python train.py --norm="layernorm_no_bias" --moe_every=2 --shared_expert=false --layers=16 --register_tokens=2 --muon_scale="match_rms_adamw" --orthogonalizer="polar_express" --adamw_lr_other_params=0.0018
Rows from block 10, named by matrix and row number. Rows with one number belong to one neuron. Each number is 128 + 24 x the weight over its row's rms, rounded and kept within 0 to 255. All counts start at 0. After the name is the row's rms in percent of the matrix's.
# fc1: MLP up (model.blocks.10.mlp.fc1.weight, 512x128), inputs 0-127
# fc2: MLP down (model.blocks.10.mlp.fc2.weight, 128x512, transposed), outputs 0-127
fc1.146 122 [168 138 137  77  96 114 122 132 166 133 126 126 122 147 135 115 105 127  82 159 128 186 115 148 135 127 128 166 140 116 146  87 114 182  97 180 126 148 130 110 159  92 111 154 166 138 123  94 153 160 140 120 105 115  98  78 125 117 149 157 104 124  97 120 127  95 123 105 121 108 170 123 138 117 117 132 113 128 155 100 143 115 115 154 152 139 141 149 151 127 118 114  67 129 144 111 143 132 121 162 158 121  88 126 118 114 149 151 138 160 100 172 127  76 104 139 151 147 152  97 103 111 102 128 135 118 138 171]
fc1.147 092 [100 117 152 114 110 148 173 129 159 143 110 133 115 172 133 128 139 120  94 119 136 137 120 124 121 116  99 131 140 121 103 121 160 128 121 142 104 164 128 144 128 105 112  99  93 107 146 158  70 138 176 116 126 158  94 113  68 162 144 127 145 137 166 144  72 121 138 142 125 179  95 158  90 158 165 132  99 129 133 157 102 160 113 109 124 151 116 127 128  81 130 124 158 112  79 131 156 122 167 142 121 112 135 109 122  88 112 137 143 149 120 133  77  91 121 145 160 112 124 152 181 133 144 123 162 131 129 148]
fc1.148 077 [137 141 119 149 143 127 188 149  99 167 107 122 137  82 156 145 108 130 182 141 147 140 148 106  85 128 154 175 164  78 122 105 127 118 135 114 146 123 134 124 122 104 169 121  96 145 107  98 117 130 114 143 108 110 125 148 150  99 139 158 133 126 140  89 104  84 103 130 141 159 130 111 163 134 158 105 124 184 103 123 117  81 117 148 130 134 149 107 111 129 121 130 131 107 154  89  78 105 121 112 146 137 120 101 110 136 121 170  97 130 126 119 154 165 168 129 151 143  97 148 194 111 110 136 124 144 129 147]
fc1.149 096 [109  83 168 164 121 151 171 162 155  87 123 122 138 134 132 120 136 137  95 158  81 100 138  84 156 123  74 107 160 102 104 144 148  84 132 114 142 137 174 174 146 142 119 102 128 104 129 170 138 101 168 166 106 124 141 115 120 150 129  96  97 150 167 108 144 119 141 113 130 166 128 113  99 112 178 132 123 143 115 162 102  98 142 127 129 107 111 138 127 132 129 135 160 108 113 114 113 125 131 112 123 141 130 121 135 103 119 152 114 100 149 164 155 138 123 126  91 139 179 110 139  60 129 121 120 128 151 135]
fc1.150 058 [115 133 124 145 121 118  77 154 111 128 140 174 107 126 118 105 160 135 152 100 124 145 158 152 174 150 155 148 117  98 129 114 118 159 109 138 131 155 144 142 180 103 133 121 127 119 105 137 144  99 127 150  75 127 106  86 128 137  96 142 174 102 143 115 109 131 155 132  75 129 133 123 105 134 116  92 112 150 109 102 103 122 175 151  84 190 166 118 132 125 143 150 133  74 106 149 132  98  71 120 159 121 117 128 145 138  95 127 146  99 127 120 159 141 121 128 173 109 127 103 134 120  83 115 152 126 109 150]
fc1.151 054 [121 123  88 144 101 105 141 111 104 133  87 119 102  78 131 145 105 123 124 109 136  96 109 101 120 132  95 152 108 158 159 161 164 119  78 162 139 108 140 127 141 150  65 109 142  93  99 162 117  94 147 153 132  99 102 157 167 139 137 170 107 131 132 118 129 146 122 129 138 119  91 117 143 126 122 101 119  95 174 129  88 126 131 173 129 123 145 116 121 114  99 157 150 155 117 164 183 150 125 133 106 111 112 109 104 111 133 125  87 137 143 135 117 165 119 140 159 173 160 110 152 109 164 128 126 146 163 152]
fc1.152 060 [140  86 148 125 103 139 102 110  80 139 145 108  92  94 169 127 117  94 148 162 119 155 161 119 120 150 138 118 136 150 150 148 110  68 129 130 119 142 119 129 114 142 142 124 105 114  85 121  74 146 166 121  74 135  97 177 156 116 133 116 150 187 145 109 153 112 156 103 194 135  87 149 102 120 110 120 135 123 134 142 114 122 147 112 124 122 128 121  97 157 101 148 116 138 139 128 210 122 122 119 112 127 132  88 107 109 141 165 119 152 123 146 122 173 131 130 136 115 148 117 105 150 121 124 124 150 141 124]
fc1.153 116 [124 116 121 152 107  97 135 130 138  99 134 142 134 172 136 108 175 154 132 123 118 170  93 135 123 129 121 100 112 144 110 124 116 129 152 142  92 165 113 144 164 121 113 137 103 106 139 171 117  98 145 130 118 178 181 166 140 121  90 166  93  98 137 171 122 115 153 122 121 102 152  90 153 100 173 122 160 150 110  88 139  90 127 108 133  97 161 112 107 111 132  98 145 124 125 119 152 100 118  84 126 108 102 134 143 108 135 152  92 107 135 137 127 107 106 131 105 134 179 152 144 116 169 152 132  95 117 186]
fc1.154 090 [ 99 129 119  59 137  85 166 124 115 146 121 143  83 148 148 123 135 125  69 165 133 163  78 147 132 167 143 132 189 141 108 118 148 115 135 126 132 141 131 139 120 127 160 117 119 103 118 133 125 118 102 131  82 124 166 125 130  96  97 125 127 113 140 114 133 107 133 110 130 141 135 120 120 152 171 159 149 114 122  94  97 102 185 157 123 142 158 128 130 172 141 113 103 127 119 122 134 118 185 137 161 153 143 118 136 130 137 110 141 134  89 150  91 135 103 120  92 141  97  88 121  89 164 146 140 119 165 147]
fc1.155 106 [175 135 148 135 130 103 165 140 163 124 107 158 149 135 113 150 139 152  89 165 136 133 146 114 154 168 122 112 110 105 124 183 112 112 121 139 165 122  96 131 140  85 108 132 117 139 135 136 125 116 109 158 101 137 141 146 190 142 134  94 138 147 109 135 146 133 124  76 137 118 111 104 133 143 150 153 123 170  95  97 106  86  96 147 137 129 100 122 118 151 130 119  90 132 116  95 103 131 112 107 164 109  98 128  63 120 146 129 133 186 150 135 153 117  99 149  99 127  77  99 158 102 110 150 140 164 126 119]
fc1.156 099 [187 146 149 179 107 117 155 124 119  64 159 110 134 125 118 105 125 105 149 137 104 139 157 131  57 168 131 110 133 116 117 140 125  93 143  97 141 143 125  88 140 101 116 113 143  73  84 138 164 162 165 142 102 110 114 112 157  88 119  99 151 134 105 118 139 146 141 124  84  85 128 140 129 136 143  93 104 145 101 130 139 159 136 133 127 142 125 106 109 113 131 130 145 122 129 108 133 117 139 178 153 169 121 114 128 127 115 159 123 128 156 116 143 127 114 133 114 151 117 177 125  96 166 166 116 154 163 112]
fc1.157 094 [ 91  95 152 116 111 143 153 126 139 151 119 134 136 103 106  95 122 140 117 144 103 121 185 159 171 122  95 159 136 158 117 113 110 169 134 118 160 133 125 174 102 165 146  79 127 107 124 109 111 191 120 141 153 152 127 124 132  94 119 143 124 148 108 171 141 111 130 159 151 109  84 140 100 139 123 105 114 130 123 175 123 119 133 131 120 112  79 116 155 180 147 136  98  78 125  94 118 184 102 138 141 109  79 129 116 127 117 180 127 129 141 134 134 105 142 144  95 128 139 119 136 143 125  90 135 143 129 102]
fc1.158 095 [141 111 106 106 153 133 169 121 104 110  93 150 139  87 104 137 167 129 125 170 126 142 175  97 106 105 131 101 136 114 162 114 133 172 109 127 154 146 109 153 141 113 143 104 113 169 136 115 136 133 114 112 140 126 133 123 110 171 163 116 120 161 143 121 123 128 117 182 160 141 130 163 145 156 160 134 124 110 169 158 136 101 133 145 125 144  93  95  96 123 132  87 160  96 104  70 128 107 110 126 118 109 146  92 124 100 139 141 130 142  88 130 123 137 156 104 128 178 126  80 148 117  62 105 150 136 107 129]
fc1.159 102 [ 98 162 132 143 116 126 165 127 148 114 118 149 143 133 140 119 133 136 127 142 157 135 140  88 114 107 142  78 185 106 111  95 108 138 151 113 159 138 121 109 145 102 148 124  90 100 150  99  91 117 170 157 160 130 138 156 163  81 139 144 146 143 106 122  97 133 174 143 147 156 124 129 157 114 147  94 148 103 132 117 143 130 145  85 115 122 120 137  99 148 157 125 110 126 119 139 113 154 118  88 132  74 102 135 140 146  83  96  86 135 117 111 157 138 122 106 122  82 140 180 181 104 166  92 125 122 120 136]
fc1.160 084 [167 144 104 141 106 138 131 143 125 131 103  96 157 134 159 126 167 188 139 141 106 134 167 100 120 121 159 104 163 131 115 138 125 128 105  98 137 117 121 158 133 133 148 151 102 104 136 112 155 158 141 161 145  79 106 110 119 115 120 120 132 122 126  96 139  91 138  98 123 160 108  97 124 117 140  90 113 106 114  88 109  87 159 175  73 135 157 136 158 121 172 157 147 150 131 155 185  84 114 137  93 112 144 116 111 183 137 158 122 120  76 133 138 141 138  96 125 110 136 117 135 141 107 108 112 149 120 100]
fc1.161 097 [ 83 143 115 156 128 160 188 137  95 121  97 103 123 150 156 127 116 117 161 156  98 116  96  64 129 119  78 129 147 110 124 131 113  97 113 123 128 102  81 121 131 114 138 164 102 124  77 149 106 126 134 104 133 132 175 131 121 122  98 114  97 146 127 146 151 118 149 121 171 128 161 141 130 158 110 105 139 182 132 103 151 169 109 141 143 157 103 142 117 126 107 114 159 104 148  99 175 123 139 149 113 115 132 125 140 118 154 115 142 137 116 119 133  86  96 141 117 130 178 147 108 169 142 124  98 175 121 136]
fc1.162 089 [116 127 104 145 120 119 125 124  74 146 133 135 109 142 111 126 119 136 210 171 139  86 129 152 129 172 107 101 165 142 147 125 126 106 172 134 146 121 103 114 110 150  98 186 128 133 151 120 123 109 124 140 146  93 106 147 153 137  98 164 127 124 142 126  95 103  74 140 136 161 122 117 158 137 121 105 111 129 148 128 130 170 156 132  81 125 122 121 142 154 128 147 120 132 163 139 127  79 150 168 114 139 110 135  85  90 107 133 113 142 117 132 130 180 163 103 116 139 155 148  70 124  88 121 133 140 125 123]
fc1.163 089 [144 132 103  84 127 109 129 109 138 138  75 158 115  97 138 135 169 138 131 157 103 137 117 129 158 139 130 107 124 146 132 122 150 184 109  93 128 138 148 131 146 150 125 133 121 126 150 129  87 151 134  99 195 133 133 141  95 152 107 151 147 129 136 160 130 115 164 140 121 147 128 132 137 122 154 123 128  91  70  80 130 139 125 145 158 112 135 119 135 136 185 121  99  87 135 129 162 135 106 132 151 109 102  89  85 114 185 140 105 165 110 110 139  99 173 119 107 155  87 109 104 128 108  87 103 150 121 113]
fc1.164 084 [116 140 118  87 112 122 148 119  90 106 182 129 111 132 121 126 185 112  99 110 140 135 153 148 130 158  93 122 152 117 107 103 172 113 124 141 144 155 108 149 104  96 163  93  86 107 117 165 149 127 188 137 135 146 123 143 143  93 133 118 164 149 144 144 134 113 186 132 160 100 106 153 127 145 160 125  92 128 124  78 138 115 130  82 124 126 152 127 129 128 113 143 137 140 125 103 147 160 200 100  74 111 144 152 108  95 151 124 119 146 128 136 136 116 133  87 114 136 148 131  97 142 108 151 141 110 140 121]
fc1.165 092 [144 130 117 108 114 125 147 101 101 126 118 122  92 125 130 139 136 162 160 164 105 107 148 137 124 124 114 123 173 139 135  84 144 161 154  81 116 130 147 123 120 131  82 139 141 102  65 142  88 145 123 132 128 125 108 120 144 171 136 145 166 161  77 122 139  97 134 140 130 128 108 114 136  90 137 105 132 149 129 143  95 133 123  99 189 147 131 136 106 109 164 112 166  90 125 153 121 146  85 146 111 135  68 101 130 147 145 159 135  92 147 155 122 171 147 114 163 139 160 181 131 115 115 111 112  88 133 120]
fc1.166 098 [124 148 137 136 129 161 157 141 115 129 143 130  96 136 138 124 172 163 117 160  87 118 122 136 201 142 152 119 143 141 114 131 146 106 126 129 116  57 121 172  81 121 150 101  99  69 119 114 143  74 166 163 109 144 140 136 137 112 122 127 136 109 131 157 114 135 153 128  86 119 163 143 123 116 141 123 183 133 138 123 103 128 111 150 126 104 108 116 120 147 116 137 152 140 130 121  88 112  66 162 126  91 122 118 118 102 110 178 154 138 112 139  98 114 120 133 124 165 148 139 130 130 133  86 140 141  81 123]
fc1.167 061 [178 126 112 129 165 118 121 124 113 103 108  80 102 128 170 114 138 147 155 149 151 140 120 142 158 121 111 116 107 124 178 138 164  99 115 129 142 138 142 126 118 127 101 110 142 103  95 147 129 102 130 155 123 143 109 112 150  90 140  86 168 159 107 116 161 111 116 118 164 152 151 128 116 130  81  86 123  83 166 163 103 164 130 144 108 180 144 116 166 147 151 137 130 113 126 131 134  88 107 120 102 105 115 127 100 130 148 153 117 111 100 152  91 107  86 144 115 137 173 144  83  85 144 138 125 137 159 156]
fc1.168 104 [110 146 152 149 127  96  81 137 157 141 136 122 155 136 101  61 113 132 111 114 155 110 175  93 108 180 145 142 129 117 173 150 130  99 105 104 142 105  86 106 138 122 121 165  88 134 118 123 128 141 120 105  96  88 111 119 160 130 158 126  80 139 119 178 186 119 150 119 155 115 105 149 127 151 123 115 122 191 148 133 136 130 104 133  84 126 130 129 127 129 156  98 128 133 155 114 107 161 116 161 142 111 173  93 130 140 152 132 125 146 135 128 123 136 127 124 161 130 147 132 169 109 131 100 128 117 115  77]
fc1.169 083 [109 131 161 141  58 120 149 123  87 126 193 145 113 150 184  91 117 144 113 132 132 130 116 158 136 151 142 155 123 161 135 118 133 122  79 115  88 131 125 124 150 119 163  84  97 122  78 110 102 107 147 105 118 119 132 132 153 114 139 101 106  92 157 176 141 131 127  76 155 149 144 104  92 111 142 117  85 131 134  99 116 117 172 150 125 140 125 108 117 154 135  96 147 130 108 118 123 122 107 107 129 122 134 117 178 152 161 134 114 115 151 112 163 110 127 130 141 128 164 118 136 126 141 103 117 158  99 175]
fc1.170 080 [107 130 158 139 137 124 134 128 119 102 136 114 106 120  90 105 156 175 149 151 117  89 125 122 161 152 109 151 109 156 176 148 165 118 111 114 135 170 138 113 160 133 124 131 123 173 138 156 178 136 118 119 140  76 146 112 147 159  99  55 136 120 116 139 147 136 119 126 126  68 119 126 102 137  88 125  83 121 145 123 104 140 143 126 144 126 160 128 132 136 145 157 147 115 107 111 192  68 138 102  87 135 110  92 151 145 127 103 129 138 150 137 165 135 104  77 122 141 123 134 117 122 115  96 133 113 136 117]
fc1.171 100 [145  90 141 131 115 130 158 152 150  99 144  66 108 163 103 151 128 139 152 113 137 136 127 111 159 119 122 170 140 133 118 111 141 126 121  86 139 129 148 107 139 150 110 125 146 130 100 133 130 147 132 145 119 136 164 110 124 133 102 107 108 183 122  69 116 104 131 111 147 106 125 113 128 151 109 132 155 111  93 126 100 115 141  82 136  88 165 140 166 158 147 155 128  72 111 115 146 114 146 131 147 139 141 114 124 190 115 136  60  90 174 105 112 132 135 122 100 133 111 124  91 112 145 157 161 119 174  97]
fc1.172 103 [133 117 116 142 112 115  95 150 115 151 132 101 118 104 175  94 118 133 126 163  94 133  89  98 144 133 144 120 132 151 132 120 117 117 129 104 116 142 156 148 118 153 139  86 124 124 109 177  96  92 121 128 145 153 143  77 177 124 100 169 160 115 152 171 112 142 124 123 132 178 104  88 107 122 167 134 126 105 112 153 111 113 115 114 128  73 108 118 111 135 129 127 176 140 131 120 148 157 113  72 133  97 124 124  93 111 110 196  95 144 155 166 169 120 157 152 103 153 111 138 133 133 146 137 140 145 119 127]
fc2.146 122 [173 134 136 108  95  82 116 158 133 118 114 141 129 126 118 126  97 115  85 160 147 171 120 181 144 114 121 154 150 147 152 104 140 148  95 199 122 147 132  90 153 117 139 134 152 116 129  88 127 122 138 140  88 135 109  94 111 104 146 180 115 132 122 131 127 107 105  75 139 106 171 118 122 116 121 134 103 128 150 104 122 121 115 152 171 112 124 141 149 120  95 121  84 132 160 103 151 111 130 147 138 119 104 169 128 103 141 142 116 146  71 149 124 124 109 157 160 127 159  86 100 110 103 156 135 106 127 162]
fc2.147 094 [108 147 109 122 161 108 176 140 150 111  75 163 135 154 123  73 100 108  94 116 111 126 124 136 129 100 122 136 118 113 123 122 149 113 151 112 115 154 128 116  94 111 112 109  84 166 140 110  80 146 134 132  96 161 121 112  90 126 166  75 135 109 182 154 116 123 150 163 139 168 107 153  83 125 121 111 104 132 146 162 101 160 153 114 160 146 140 112 118 132 130 124 152 116  88 104 150 143 139 125 144 139 138 145 148 120 113 129 176 140  95 168 116 108  91 150 164  78 129 138 142 117 134 144 132 113 142 170]
fc2.148 089 [132 118 143 173 141 135 171 164 159 156 139 140 141 110 139 185  90 141 159  97 160 111 136 113 114 140 171 124 145  64 156 109 107 132 127 134 138 180 128 142 148 127 138 141 101 183 101 117 105 130 137  80 114 121 114 129 150 111 151 124 158 104 117 146 113 129  84 153  94 145 123  90 143 127 147 114 106 169 146 128  95 146  99 127 124 125 116 120 126  76 131 121  97 145 119 133 106 113 122 127 127 167  95  84  82 122 149 143 103 123 119 117 172 143 122 121 128 112 115 154 160 137 152 102  96 176 107 134]
fc2.149 093 [120  91 130 126 115 157 157 113 156 104 185 132 136 163 141 147 117 127  97 140 106 117 122  85 108 144 117 106 143  96  74 114 141  93 127 125 166  79 164 176 148 141 147 117 133 122 103 123 155  92 164 159 155 111 129 123 126 114 112 108  83 114 125 152 138 126 115 129  84 165 119 106 136 127 154 161 158 130 133 165 105 120 130  96 138 132  95 120 145 157 108 158 113 147  75 124 135 110 127 113 138 130 148 114 120 114 132 100 150 110 130 192 170 132 113  91 119 127 148 103 118  89 140 103 127 174  97 153]
fc2.150 056 [107 132 117 127 127 124  95 124 125 127 110 126 105 145 134 134 136 135 152  54 131 126 157 121 142 178 129 159 140 105 147 120 116 168 127 155 124 153 143 106 135 105 152 113 129  95 147 128 175 114 137 141 106 153 118 121 132 140  92 138 150 139 132 112 131 175 121 115 105 121 156 157  70 163  91 127 119 189 119 118 102 103 149 134 110 192 130 137 131 134 120 171 142 111 157 129 116 102  98 121 164 100 138 134 165 152 101 101 137  90 156 103 109 170  98 133 183 107  84 121 116 112 111 103 124 138 100 156]
fc2.151 059 [112 117 135 115 130 150 136  88 172 117 119 128 162 174 121 141 120 115  78 107 125 118 123  72 108  60 162 125 149 105 126 133 132 146 154 130  95  84 138 145 118 134 115 157 128 155 103 162 147 127  89 119 105 149 141  93 120 159 137 128 106 180 126 123  79 137 103  97 146  95 116 115 123 163 127 168 192 141 100 128 157 128 109 115 145 149 103 150 126 154 116  69 125 150 127 160 168 141 102 133 126  95 141 135 153 133 136 132 153 137 127 101 137 168 114 130 122 139 140 110 106 121 108 127 146  87 100 141]
fc2.152 065 [145  99 137 129 120  72 110  94 123 131 135 162 110 111 136 151  79 140  87 149 101 124 143 128 126 118 164 114 128 158 103 113 127 119 153 139 137 136 142 129 128 143  78 126 130 130  89 171 104 119  99 130 129 123 107 155 108 126 141 144 101 139 155 118 117 174 126 106 132 168 104 124 115 137 131 143 189 103 112 120 106 118 151 150 102 165 159 125 156 129  96 131  94 175 126 112 185 163 148  93 119 134 143 145 119 125 136 139 110 165 132  75 129 164 130 163 105  63 127 112 121 121 162  92 117 106 167 112]
fc2.153 109 [111 134 136 128 130  76 135 132 113  90 155 133 146 150 143 119 153 130 138 120 116 164 102 127 122 128 104 111 128 119  90 123 132 150 167 157  78 160 107 113 153 135  94 143  97  99 156 170 116  86 145 140 106 166 151 163 148 129 113 158  85 105 122 170 133 109 141 107 127 114 142  91 181 126 159 122 147 143 110  99 159  97 110 113 130 112 171 107 115 106 125 107 153 139 140 124 152 109 162 106 147 123  97 141 137  99 139 144  95  91 116 115 107 105 109 122 128 143 178 139 133 115 177 141 159 119  82 180]
fc2.154 096 [132 145 144  94 130  99 123 125  88 123 112 156 103 111 140 118  99 121  85 133 149 148  64 104 134 151 151 127 179 148  80 126 156 130 138 155 104 139 143 121 116 156 149 107 134 117 137 142 128 128  91 145 102 125 134 113 144  94 114  92 135 106 112  83 138 106 110 121 127 131 137 102 147 129 203 135 131 118 111 117 120 120 194 153 134 156 151 122 146 171 133 108 115 134 107 130 127 118 200 135 154 161 153 136 142 108 144 127 124 130  76 127  77 134  92 130  81 144 139 120 120 117 168 149 141 104 148 142]
fc2.155 102 [172 115 170 117 129 110 158 157 149 110  93 134 162 120 116 175 124 143  76 190 106 128 123 127 143 157 129  71 109  89 148 182 126 132 123 151 143 124 104 106 124 123  99 128 135 158 152 155 103 122 101 124  97 130 138 156 172 139 130  86 131 160 100 136 129 147 110  82 138 142 116 102 130 137 148 147 141 156 101 117  95  89 120 158 136 118 102 123 122 144 138 110 101 160 129 101 117  96 132 116 138 100 108 134  64 120 128 158 129 175 143 118 173 108 121 131 115 128 110 108 143 106 120 151 171 145 136 117]
fc2.156 105 [151 153 168 172 105 100 136 106 127  63 160  72 139 133 125 127 143  87 154 143 118 137 155 135  65 142 109 113 116 128  99 135 106  83 161 110 149 132 117 102 142 107 101 112 155 103 117 146 144 165 139 125  96  94  95 108 161  92 105 103 155 137 105 136 140 192 129  99 106  89 124 159 130 151 135 116 107 163  91 122 140 138 132 110 124 129 120 118 107 103 130 135 142 132 126 102 120  97 151 175 143 148 120 110 121 131 122 174 136 138 144 118 142 126 135 118 140 153 126 164 129  95 154 160 132 156 143  86]
fc2.157 088 [ 81  83 140 141  87 134 169 120 133 152 142 131 113  92 107 131 121 159 103 137  98 127 160 142 151 122  77 114 143 155 159 118 109 163 121 136 144 111 137 162 129 163 146 102 118 110 107 100 107 194 128 151 153 155 113 125 112  88 123 145 105 169 110 140 112 124 139 142 135 119  98 130 107 125 127 109 113 118 128 175 137 116 125 125 118  89  95 128 157 166 140 169  64 107  98 116 118 178 117 159 150 126  93 118 150 118  85 177 116 143 147 138 119  94 143 133 115 148 102 110 140 142 135  94 134 142 130  96]
fc2.158 095 [104 124 134  78 163 142 154 118 109 108  91 148 151 115 111 137 136 134 122 153  90 156 133  95  95 124 130 111 117  85 182 126 132 163  94 105 135 160 105 144 110 120 151 124 114 172 148 137 128 153 148  95 107 108 162 135 107 154 175  97 145 191 147 125 137 146 113 160 134 121 138 140 142 148 152 122 143  96 179 143 114 112 132 121 135 113  89 100 107 139 131 103 140 124 115  83 127 140 103 145 102  98 170 103 115  87 142 132 134 161 104 128 110 151 133 123 102 165 133 110 172  93  87 109 149 158 109 134]
fc2.159 106 [114 154 143 149 106 115 131 134 159  96 137 165 141  89 150 104 132 162 126 121 124 121 148 140 120 113 119 115 141 112 139 108 130 144 208 121 159 113 100 151 156  95 134 130 117 125 139 105  78  89 171 121 146 135 131 142 165  95 125 124 137 137 102 140 118 127 171 141 146 142  94 122 165 120 157  92 136  94 138 120 129 171 143  91 135  87 151 130  83 143 129 112 115 130 143 141 106 139  98  97 132  90  91 135 105 155 121 111 161 113 109 120 145 123 120  64 140  86 142 164 161 152 165  89 138 139  95 122]
fc2.160 087 [119 111  94 142  89 101  82 119 130 113 101 107 126 114 128 139 149 159 148 132 132 111 169 119 111 144 175  97 159  94 146 131  96 117 151 117 179  99 124 139 143 127 180 118 134 101 145  97 130 141 132 110 148 120 127 122 126  87 118 101 118 116 181 107 116 135 133 124  94 178 151 123 144 198 104 143 101 144 155 105  92 138 101 160 132 150 115  99 130 140 117 132 129 121 120 165 113 114 157 135 104 142 146 134 126 163 116 110  70 168  96 130 141 160 147 118 170 135 112 153 114 140 107 134 141 106  89  88]
fc2.161 090 [ 99 139 129 145 123 151 156 124 113  97 120 103 134 139 148 145 113 124 183 188 108 103 118  89 113  91  83 147 134 110  94 138 130 104 136 132 133  87  87 123 137  95 110 156 116 145  78 155 126 119 108  83 133 132 183 122 134 116  95  98 118 123 131 141 111 137 142  95 155 163 154 149 168 129 114 108 141 148 125 146 154 200 119 145 144 163 106 116 134 147 108 120 138 128 175 114 172  96 127 155  92 113 153 156 129 115 140 112 129 123 119 122 130  90 107 149 140 100 167 117  98 167 135 140 126 143 139 105]
fc2.162 084 [104 122 120 147 154 137 132 106 109 102 116 144 116 164 147  75  74  99 160 130 117 132 164 129  96 114 144 121 137 117 132 111 140 179 135 161 105 103 143 140 153 122  92 190 123 148 162 115 106 128 143 140 141  98 155 145 125 150  99 169 128 103  98 106  99  96  94 147 122 156 131 151 158 101 126 153 151 136 159 134 130 168 149  85  87 125 176 114 148 135  89 150 110 118 127 125 114  84 114 155 136 158 119 161  91 139  87 135 144  84 139 132 133 114 135  78 138 110 157 136 123 122 116 122 124 149 163 126]
fc2.163 085 [153 134 140  67 136  92 126 121 130 137  68 162 116 116 167 155 152 122 123 133  81 146 111 125 166 128 110 122 119 141 129 132 116 147 107 100 127 107 134 105 146 160 125 126 104 143 151 133  82 142 131  74 184 130  86 163 103 124 109 160 143 148 127 137 129 146 144 126 139 139 132 114 138 142 164 146 144 106 100  95 137 133 143 133 159 108 130 138 154 119 179 136 106  93 125 119 172 117  96 130 154 135 101 109 110 113 177 142 115 181 110 112 140 116 184 123 113 170  83 103  97 114 120 103 109 143 121 105]
fc2.164 098 [136 178 135  67 113  97 147 115  97 121 191 149 109 128 129  90 145 113  72 123 131 133 143 103 139 121 108 138 150 149  84  95 161 118  90 114 150 118 153 121 100  98 127 116 105 104 133 146 127 133 151 162 134 164 111 122 134  98 119 114 165 117 141 158 143 121 161  96 132 116  83 136 134 133 161 119 104 115 125  90 152 119 111  98 135 109 186 102 172 141 105 143 107 179 148  92 134 137 186 115  84 140 136 138 138  86 141 137 127 155 130 124 115 109 126  94 117 141 153 125 110 134 130 141 110 145 136 110]
fc2.165 093 [149 143 155  93 114 133 140 112 140  92 136 125  78 123 133 154 143 164 154 135 112 145 157 141 145 103 121 154 150 141 114  93 126 153 162 122 124 136 145 150 120  87 109 127 124 113  59 129  98 133  96 111 163 138  94 126 140 174 132 127 165 136  59 110 135 118 143 163 128 130 100 104 144  89 140 114 132 147 146 147 134 128  98  81 187 147 109 133 133 117 117 120 142  89  98 145 119 119  75 130 115 144 115 102 133 118 133 164 147 112 152 175 110 138 157 104 141 149 169 161 134 141 101  96  93 105 113 129]
fc2.166 106 [ 87 103 117 145 114 158 106 124 113 148 121 125 114 120 137 148 149 158  58 107 122 137 110 155 140 120 146 120 138 157 141 126 163 151 145 115 157 100 113 165 134 158 158 119 140 130 137  79 182 102 146 148  82 149 163 130 134 124 116  77 123 124 125 162  95 131 147 126  73  96 153  89 141 139 116 108 138 110 143 123 127 172 107 131 139 123 101  94 113 146  93 139 106 150 124 120 109 138  79 162 140 112  90 105 143 136 105 137 143 149 128 142 104 125 147 119 141 158 124 180 130 159 160  82 166 134 110  98]
fc2.167 055 [102 133 121 115 150 138 138 103 138 136 127 164 142 118 132 146 109 154  99 191 144  87 155 101 128  83 126 110 107 123 112 140 161 133 167 149 120 117 148 137 121 115 100 152 151 184 130  93  99 126 120 116 144 125 107 106 123 129 132 121 118  88 150 118 130 165 117 150 134 146 113 140 135 111 135 117 127 124 131 157 145 165 100 166  90 165 145  89 139 102 156 136  84 129  64 117 133 128 115 116 116 129  84 148 153 117 142 155  87 143 102 186  92 141 106 154 118 106  76  99 115  99 132 126 169  90 141 132]
fc2.168 103 [130 140 123 148 160 112  86 124 151 112 141 112 175 161 110  80 129 132 131 124 138 113 174 114 112 149 152 125 121 117 181 141 127  94 121 115 150 102 105 113 131 144 124 190  94 132 130 151 125 123 156  87 118  91 118 136 125 110 153  83  92 140 119 197 136 128 152 113 128 101 104 163 157 134  91 130 130 161 136 150 149  97  92 144  97 130 161  97 105 124 192  96 147 154 132 136 104 136 115 153 137 107 161  91 128 146 135 113 157 117 113  94 126 105 122 124 168 117 124 124 143 135 122 121 131 116 120  74]
fc2.169 086 [119 164 136 119  60 137 106 120  75 138 181 163 145 119 152 114  91 148 129 148 139 100 110 139 127 166 146 156 134 184 114 118 126 143 125 162 111 118 162 144 123 108 139 121 103 132 106  98 145 130 151 115 131 129 111 137 167  88 129  99 107  90 158 156 131 146  97  57  99 174 132 105 131 102 150 121  98  76 114 133 108 112 146 159 108 170 132  84 142 137 143 122 119 145 125 135 117 147 121 116 126 122 145 134 165 142 156 114 141  97 141  79 151 133 112 114 155 105 142 123 132 131 155 117 134 133  93 154]
fc2.170 073 [150 152 129 138 129 151 117 136 137 132 122  91 151  73 126 162 149 183 151 134 150 147 173  57 150 100 115 130  85 144 134 137 150 132 101 144 134  81 110 114 122 129 127 120 149 165 123 163 183 144 109 117 145 128 120 127 121 181 118 117 156 144 117 142 147 156 113 100 127 148 147 167  74 149  97 114  99 120 138 117 156  99 129  96  99 150 139 106 161 152 153 136 109 167 113 164 139 113 129 114  88 180 117 137 159 130 129  99 112 122 138 103 118 105 119 143  98 140 116  99 142 152 115 129 110  91 113 117]
fc2.171 091 [138  83 130 154 109 167 127 152 149 100 152  85  90 154 133 185 119 133 157 120 178 149 128  88 136 148 163 145 147 156 128 110 149 117 135  87 113 131 149 119 122 135 106 120 140 120 120 126 130 161 101 154 140 126 141 121  97 141 101 127 116 179 117  60 129  97 167 145 135 126 132  99 130 101 111 142 136  96  98 121 109 118 121  85 153 122 166 130 133 143 147 135 146  99 116 121 140 111  98 106 129 155 156 115 130 161 118 152  53 118 161 115 118 113 145 132 112 134 111 124  95 108 171 135 138 104 167  83]
fc2.172 103 [130 111 122 138  94 121 103 129 134 165 144  92 106 103 156 133 110 154 103 133  62 157 106 101 141 114 111 135  99 128 148 112 102 161 128 103 105 113 145 142 132 148 120 111 136 146 104 164 116 123 121 132 133 148 114  95 173 151 108 148 128 105 130 145 119 171 129 126 118 168 107  72 112 127 138 145 127 118 123 167 147 104 103 124 110  49 121 133 137 123 123 164 171 177 111 104 132 155 129 107 154 106 137 114 102 103 123 177  87 148 158 160 163 102 164 144 127 165  85 125 134 111 140 130 146 160 113 125]